From a checkpoint of a small masked image model.
Model: 8.81M parameters, 64-pixel images, arch preact_resnet, activation relu, depths [3, 6, 6], widths [64, 128, 256].
Training: soap at rate 0.0046, 14600 steps, batches of 64.
Data: trained on Sentinel-2 satellite tiles (TerraMesh), 72500 training examples, 12.9 epochs.
Rows from block 6 of a small masked image model, named by matrix and row number. Rows with one number belong to one channel. Each number is 128 + 32 x the weight over its row's rms, rounded and kept within 0 to 255. All counts start at 0.
After each channel's rows are labels from the 100 images, of 14976, where the channel reaches its highest value: "lies over" is the class under the peak. Only what is clearly more common there than usual is listed. The data: Sentinel-2 satellite tiles (TerraMesh). In brackets: how many of the 100.
# convs0: first 3x3 conv (model.blocks.6.convs.0.weight, 128x128x3x3, each kernel summed), inputs 0-63
# convs1: second 3x3 conv (model.blocks.6.convs.1.weight, 128x128x3x3, transposed, each kernel summed), outputs 0-63

convs0.103 [119 152 120  94 104 178 137  88 133 162 133 125 168 108 134 103 128 146  43  97 150 135 122 120 104 119  84 108 170  78 160 117 121 121 123 112 155 124 114 166 131  93 160 122  78  93  99  76  61  94 154 104  95 197 159 142  61 114 117 111 157 162 123  92]
convs1.103 [102 116 150  95  97 127 163 115 143  80  60 110  95  92 146 101 160 158  95 153  71  61  82 158  48  90 124 147  85 133 120 164 142 152 133 130 128  38 161  94  93  49 139 118 165 132 149 125  53  83 143 154 184 102  97 169 132  89 153 114 104 122  95 177]
lies over: trees (64)

convs0.80 [123 117  79  89  96 169 130  95 129 124 154 101 111 125 119  83  60 133 136 145 131 137 174 101 107 166 114 152 165 157 156 176 110  92 120 119 121 138 102 177 140 128 111 130 123 130  80  77 151 176  53 102 110 151 105 108  88 128 124  96  80 133 154 126]
convs1.80 [114 124 143 140  91 149 134  87 151  91 132 113 110  93  82 166 160 143  94 123 139  78 119 208 108 217 119 120 135 122 149 126 162 147 152 143  99 103 168 132 138 148 134  96 177 107  81 146 122  55 152 109 118  43 143 181 151 120 114 117 127 102 132 155]
lies over: snow or ice (60)

convs0.77 [187 108 177 106  82 179  99 141 168 145 153 109 167 139 132 142 104  97 159  97 137 156 128 161 109 101  72  77 102 123 139 158 127 104 167 139 115  90 152 189 109  84 147  52 103  82 142 125  88  84 136 119 176  79 127 140 124  85 130 114  99 121  87 171]
convs1.77 [141  96 113 159  66 168 143 149 120 153  80 193 215 145 114 124  57 131  98 125 118 180 147 111 144  90 114 138 127 118 139 165 130 132 121 152 128 113 107 240 145 107 129 120 140 104 106  67  77 107 108 134 118 120 142 149 131 149 102 131 128 108 113  65]
lies over: clouds (59); snow or ice (32)

convs0.21 [127 123 103 113 107  45 106 107  72 158 153 143 134  98  95 111  91 103 136 115 150  97 116 131 159  81  88 104  86 112 151  98 100 131 168  68 119 119 125 193 118  71  79 142 118 101 195  66 120 167 133 126 160 112 100 132 169 140 131 132 155  52 147 158]
convs1.21 [164  81 148 166  82 165 108 118  98 154 117 180  98 111 118 177 124  95 143 161 110 140 119  95  33 103 118 178 137  99 152 116 182  89 128 123  88  30 161 131  70 104  63 104 139  58  84 103 119  89 150 106 200 146 105 122 150 100 184 100 152 134 128  69]
lies over: clouds (26)

convs0.66 [140  41 143 113 108  76 120 111 116 151 144 123 155 112 183  94  87 127 108 111 149 163  59 155 117 139 124 131 139 131 108 176  97 133 129 177 122 108 141 115 136 100 148 178  79 119 152 168  54  73 149 144 152 157 110  89  99 166  48 138 137 111 118 107]
convs1.66 [127 163 209 144 143 142 137  94 140 159 131 128 127 144 143 108 196 157 148 122 138 147 112  92 130 122 169 110 132 125 128 143 113  51 204 152 133  82 161  99 138  68  60 120 110 118 139 113 141  47 132 168 129 113 114 169 123 116 122 117 128 169 143  87]
lies over: snow or ice (48)

convs0.125 [133 111 164 151 164 142  80 115 114 148 149  70 121 111 138 129 178 144 113 118 178 105 112 173  86 109  95  53 126 145 112 130 121  68 164 110  90 137 138 123 122 155  87 138 177 102 121 154 124  89 123 136 100  35 100  87 125 118 123 145 114 150 102 106]
convs1.125 [125  62 152 143 110 185 115 140 141  87 167 101 104 156 162 113 147 131 107 130 130  79 107  67 103  48  89 124 149 190 104 140 121 110 112  97 147 168 172 160 137 114 141 148 151 147  64 161 134 202 151 124 133 183 156 141  84 107 103 133 202 148 106 132]
lies over: snow or ice (66)

convs0.54 [ 95  98 140 131  73  72  97  56  97 190  80 164 134  83 159 121 108 112 111 105 146  90 121 139 109 140 130 103 127 125 110 143  90  86 154 153  82 151 146  92 180  89 144 152 178 100  88 182 101  70 124 180  98 150 122 135  85 145  86 139 168  99 199 130]
convs1.54 [ 94  62  81 132 136 135 120 147 157 123 116 127  33 108 139 106 116 109  65 122 175 174 141 108 111 147 118  98 122 156 146 192 151 131 108 137 157  84 126 138 134  89 149 100 121 154 164 155 122 139 192 131 219 107  72 193 207  89 166  93 100 159 142  52]
lies over: snow or ice (32)

convs0.121 [ 97 107 167  41 104 161 197 135 112 121 141 162 119 149 116 125 120 101 130 152  13 131 128 138  34 148 134 150 198 134 123 128 177  98 118 152 124  74 153 102 121  93 105 168 128 133 196 142  95 108  99 176 121 123 107 131  66 117 106 111 135 100  97 131]
convs1.121 [121 192  90  68 160  77 129 112 123 186 135 101 178 128 145 135 134 132 120 178 174 175 160 128 155 158 126  77 201 117 107 126 138 115 155 128 135  76 106 105 156 136 133 163 123 110 116 150 174 107 148 138 115 148 109 143  63 147 145 142 156  97 115  89]
lies over: snow or ice (34)

convs0.5 [153 109 152  59 109 128 129 110 157 117 132 182  55  55 112 118 151 126 111 108 119 146  82 113  95 143 129 105 124  73 167 105 138 144 106 160  88 110 144  80 156 135 128 135 134 144 132 181 123 163 108 151 163 126 148 153  63 141  90 155 170  64 128  59]
convs1.5 [117  96  81  89  97 136 109 105 122 168 133 102 185 147 178  80 121 116  99 124  79 166  88 140  87 199 116 129 119 137 129 158  97 117 103 106 177 112 165  85 182 137 162 142 148 137 123 125  98  56  66  73  95 135 125 123 209 120 113 166  92 146 153 116]
lies over: snow or ice (43)

convs0.98 [168  94 216  87 118 118 159 107 131 118 176 118 109 207 118 146 142  75 177 121 113  75 124 148 198 105 109 164 120 116 133 110 115  97 128 126 115  92 120 125 134 140 153  84 127  99 181 163 103  93 131 136 129 128 114 125  91 128  87 179  92  69  90 181]
convs1.98 [129 145 130 184 123 136 155 155 119 109 130 142 162 168  99 161 149  72 133  96 138 162 136 134 111 106 101  52 137 124  68 132 170 148 153 110 132 125 160 166 144 122 163 177 137 161 155 178 125 220 180 170 166 195 178 164  78 116 118 103 177 110 173 193]
lies over: snow or ice (36)

convs0.94 [154  85 156 130 133  66 142 134 100 155 123 128 137 158 107  72 140 117 143 131 125 119 118  99 137 141 145 103 120 107 134 104  85 168 120 128 144  94 109  82 170 109 124 173 145 139 193 123 108  94 184  92  86 135 142 138  91 150 120 198  52  74 151 156]
convs1.94 [ 86 179 164 103 149 132 111 157 148 145 125  67 188 104 112 138 100  42 138  86 152 129 144  44 160 103 116 158 130 108 101 110 103 166 115 133  95 175 125  88 133 120 178 112 145 141 134 142 117 133 157 140 139 206  90 111 111 153 145 132 127 121 157 143]
lies over: trees (41)

convs0.35 [111 112  88 154 121 119 118  76 129  89  70 184 112 115  99 148 144  91 129 144 169 109  87 180  82 109 153  79 159 101 189 166 143 158 172 123 127  99 113  64 205 112 123 122 117 120 119 126 125 146 127  83  72 202 113  69 130  97 160 128 160  24 128  58]
convs1.35 [151  94  93  75 137 113  61 161 138 138 110 179  74 165 143  74  88 150 160 124 131 138 147 123 157 160 153 113  97 131  85 122 107  82  79 175 124 196  98 109  63  92 151 115 134  91 134 124 121  95 110 189 203  96 166 152 112 111  96 172 141 132 159 147]
lies over: snow or ice (34)

convs0.33 [187 107 116  91 179 100 150 133 126  81 100 138 135 131 133 138 118  87 118 142 135 124  72 132 115  99 128 159  78 121 114  87 102 135 159 101 159 111 107  83 185 110 133 150  99 103  58 156  62 148 133 177 147 204 121  89 114 134  70 148 102  79 126  77]
convs1.33 [130 126 119 111 104 105 165 127 167  83  84 148 108  87 129  75 105 156 148 113 154  78 127 114 165 145 121 140 102 134 168 102 111 151 206 166 128  85 134 105 163 162 115  87 144 147 192 118 181  16 106 118 111 182 157  75 123 123 184  95 165 147 118 111]
lies over: trees (45)

convs0.118 [160 135 138 157 138 180 116 138 148 108  84 137 150 109 139  86  40 172 133 158 130  79 120 151 100 148 103 118 139 149 147 124 113 144 114 140  76  21 118 151 214 173 119 115 176 109 140 146 144  62 153  82  88 134 103 127  78 123 128  67 146 138 119 161]
convs1.118 [154 151  95 115 137 197 146  80 129 107 169  88 160 185 110 149 120 172 124 148 168 129 102 111 143 155 151 147 127 117  74 154 150 107 134 125 143  82 120 151  72 202 119 118 147 124 128 121 190  61 169 108 115 127 154 157  55 145 119 162  63 185 135  91]
lies over: snow or ice (46)

convs0.48 [157 151  97 150 103 123 129 139 160 149 115 113 148  89 140 118 109 148 109 102  94 110 139  95 141  87  96 120 117  83 127 158 110 135 190 159 134 130  97  69 166 179  50 188 144 137 134 147  68 135 129 104 142 186 156 102  91  82 148 123 102  87 100  90]
convs1.48 [102  94 131 147 104 117  91 133 132 170 136 138 106 125 134 118 115 164 124 145 139 124 157 127 109 109 186 146 106  90 145 106  72 117 155 121 180 141  71  25 131  83 137 135 139 168 128 103 100 114 178  98  74 152 134 101  91 137 151 157 220 122 118 142]
lies over: trees (51)

convs0.62 [109 127 102 170 108 133 151 144 156 119 199 114 113 146 101  89 128 122 146 141 149 131 119 105 144  79  65 114 122 114 156 138 103 178 147 150  90  61  84 125  90 122 128 111 118  76 107  98 143 101 103 140 144 143 141 142 104  98 176 150 150 136 132  97]
convs1.62 [107 160  96 151 118 121 116 126 145 134  80 150 126 173  91  85 169 121 148 162 157 108 140 158  84 149  66 130  90 121 153 157  94 133 111 177 117 150  89 187 183 112 126  91  95 100 127  97 134 219 145 135 135 135 202 122 121  95 124  86 111  68 125 167]
lies over: snow or ice (45)

convs0.95 [139 107 170 183  91 162 166 138 161 136 161 124 125 128  95 125  41  75 146 181  93 163 147 101  99 109 125 123  93 113  78  88 173 103 157 131 111  80 152  89 161  80 145 107 129  84 119 145 123 172 140 103  78 172 126  95  93 105 117 144  71  43 126  97]
convs1.95 [140 113  60 126 132 119  58 129 101 142 100 193 114 113 115 137  94 151 109 102 116 182  96 198 121 119 114 122 151 144 149 127  61 155  83 100 132  44  67 101  86 138 166 107 116 112 113  66 145 125 123 142 144 111 172 121 182  97 127 107  97 123 158  79]
lies over: trees (42)

convs0.116 [150 117 132  64  96 135 141 120 126  84 109 128  86 127  85 117 128 163  84 200 114 100  76 137 127 167 141 186 131  99  97 158 159 202  97 135  79 130 108  70 112 107 127 126 173 103 154  81 155 134 106  52 174 162 138  74 121 153 112 145 139 132 122 143]
convs1.116 [ 88 205 146 227 123 160  87 155 139 187 134 103 116 181  99 164 124  74 179 117 128 168 124 147 127  57 106  99 120 150 140 134 139 167 160 170 102 110 182 135  93 122 105 142 125 178 128 159 113 193 125 147 106 155 132 172 159 119 141 113 108 108 153 111]
lies over: snow or ice (59)

convs0.117 [112 117 147 102 147  92 115 138 129 102 123 100  95 107 125 178 144 113 107 151 149  90 189  92 112 131 118 113 120 102 193 121 131  72 173 134 139  71  79  65 166 146  89 133 127  79 125 134  92 104 155 201 181 127 115  58  99 115 139 201  70  84 123  84]
convs1.117 [124 151  76 126 133  70 157 150  97 132 183 147 161 119 109 120 137 124 103 128 136 122 138 146 164 191 107 117  97 139 148 124  67 168 191 151 132 206 188 130  56 118 134 168 125 143 179 141  74 107 132 137 135 197 141 191 122 157 142 142 149 103 106 186]
lies over: trees (45)

convs0.108 [145  94 166  95 109  99 141 119 156 107 129  60 152 161  78 141 122  78 177  80  74 189 123  70 103 152 100 170 124 108 111 105  57 130 226 140 119 106 128 143 118  87 136  78  79 107 118 101 132 151  91  99 103 138 121 130  83 117 142 218  72 153 126 108]
convs1.108 [156 169 178 147 116 104 138 194 129  89 133 130 162 162  93 138 111 121  90 165 127 142 104 140  98 153  65 125 159 119 103 130 119 122 170 129  88 173 138 123 110 154 104  59 124 138 109 123 142 131 124 114 162 192 145 179 144  62 153 121 124  90 135 113]
lies over: snow or ice (55)

convs0.32 [161  87 151 136 202 148  94 157 123 146 125 151 155  96 152 151 142  85 146  94  98 106  85 159 147 118 185  60 120 172 107 142  96 149 163 172 173  67 139  68 171 165 111 197 199 156 103 152 151 150 133 121 150 111 136 112  93  84 119 134 140  98  99 110]
convs1.32 [126  69 137  69 150  97 152 104 141 103 104 101 114  96 180  81  74 128  98 166 140 158  92  67 187 144 173 125 125 183 161  64 145 110  98  93 156 147 103 111 157 157  98 115 145  82 101 130 139 188  66 110 129 148 176 118 101 181 111 172 111 146 133 116]
lies over: snow or ice (44)

convs0.9 [167 132 132 147 159 125 145 108 108 150  85 103 100 166  75  88 146 114 113 119 102  91 171 119 150 128 163 121 118  88  77  84 111 129 134 155  64  41 104  95 133 152 130  82 119 118 180 114 133  46 142 115 155 127 125 135  86 162  95 102 169 149 156 125]
convs1.9 [103 119 128  87 159 128 115 117 117 159  98 146 148 111 113 138 170 120 102 150 165 107 106 140 127 129 126 164 158 148 148 105 136 129  40 116 138 135 144 124 161 143 186  88  85 150 102 123 182  86  95 140 131  88 147  86 160 103 145 145 124 164 133  65]
lies over: snow or ice (57)

convs0.22 [136 102 172 124  90  99 130 125  94 124 133 103  82 155 156 131 129 150 140  87 164 130  98  91 115  82 128 152 116 100 127  58 141 151 153 183  73  91 140  26 134 100  51 161 168 148 129 152 106  99 175  99 150 152 162 131 105 145 178 195 116 101 106 153]
convs1.22 [135 131 135 116 137  99 145 168 118  60 146 183 121 126 146 168 176 133  87 169 195 140  81 171 129 154 142 103 162 155 120 157  93 143 199  43 153 128 169 143 102 111 132 148 110 174 204 119 121 128 136 125 136 174 159  96 109 139 111  76 135 161 113 104]
lies over: snow or ice (72)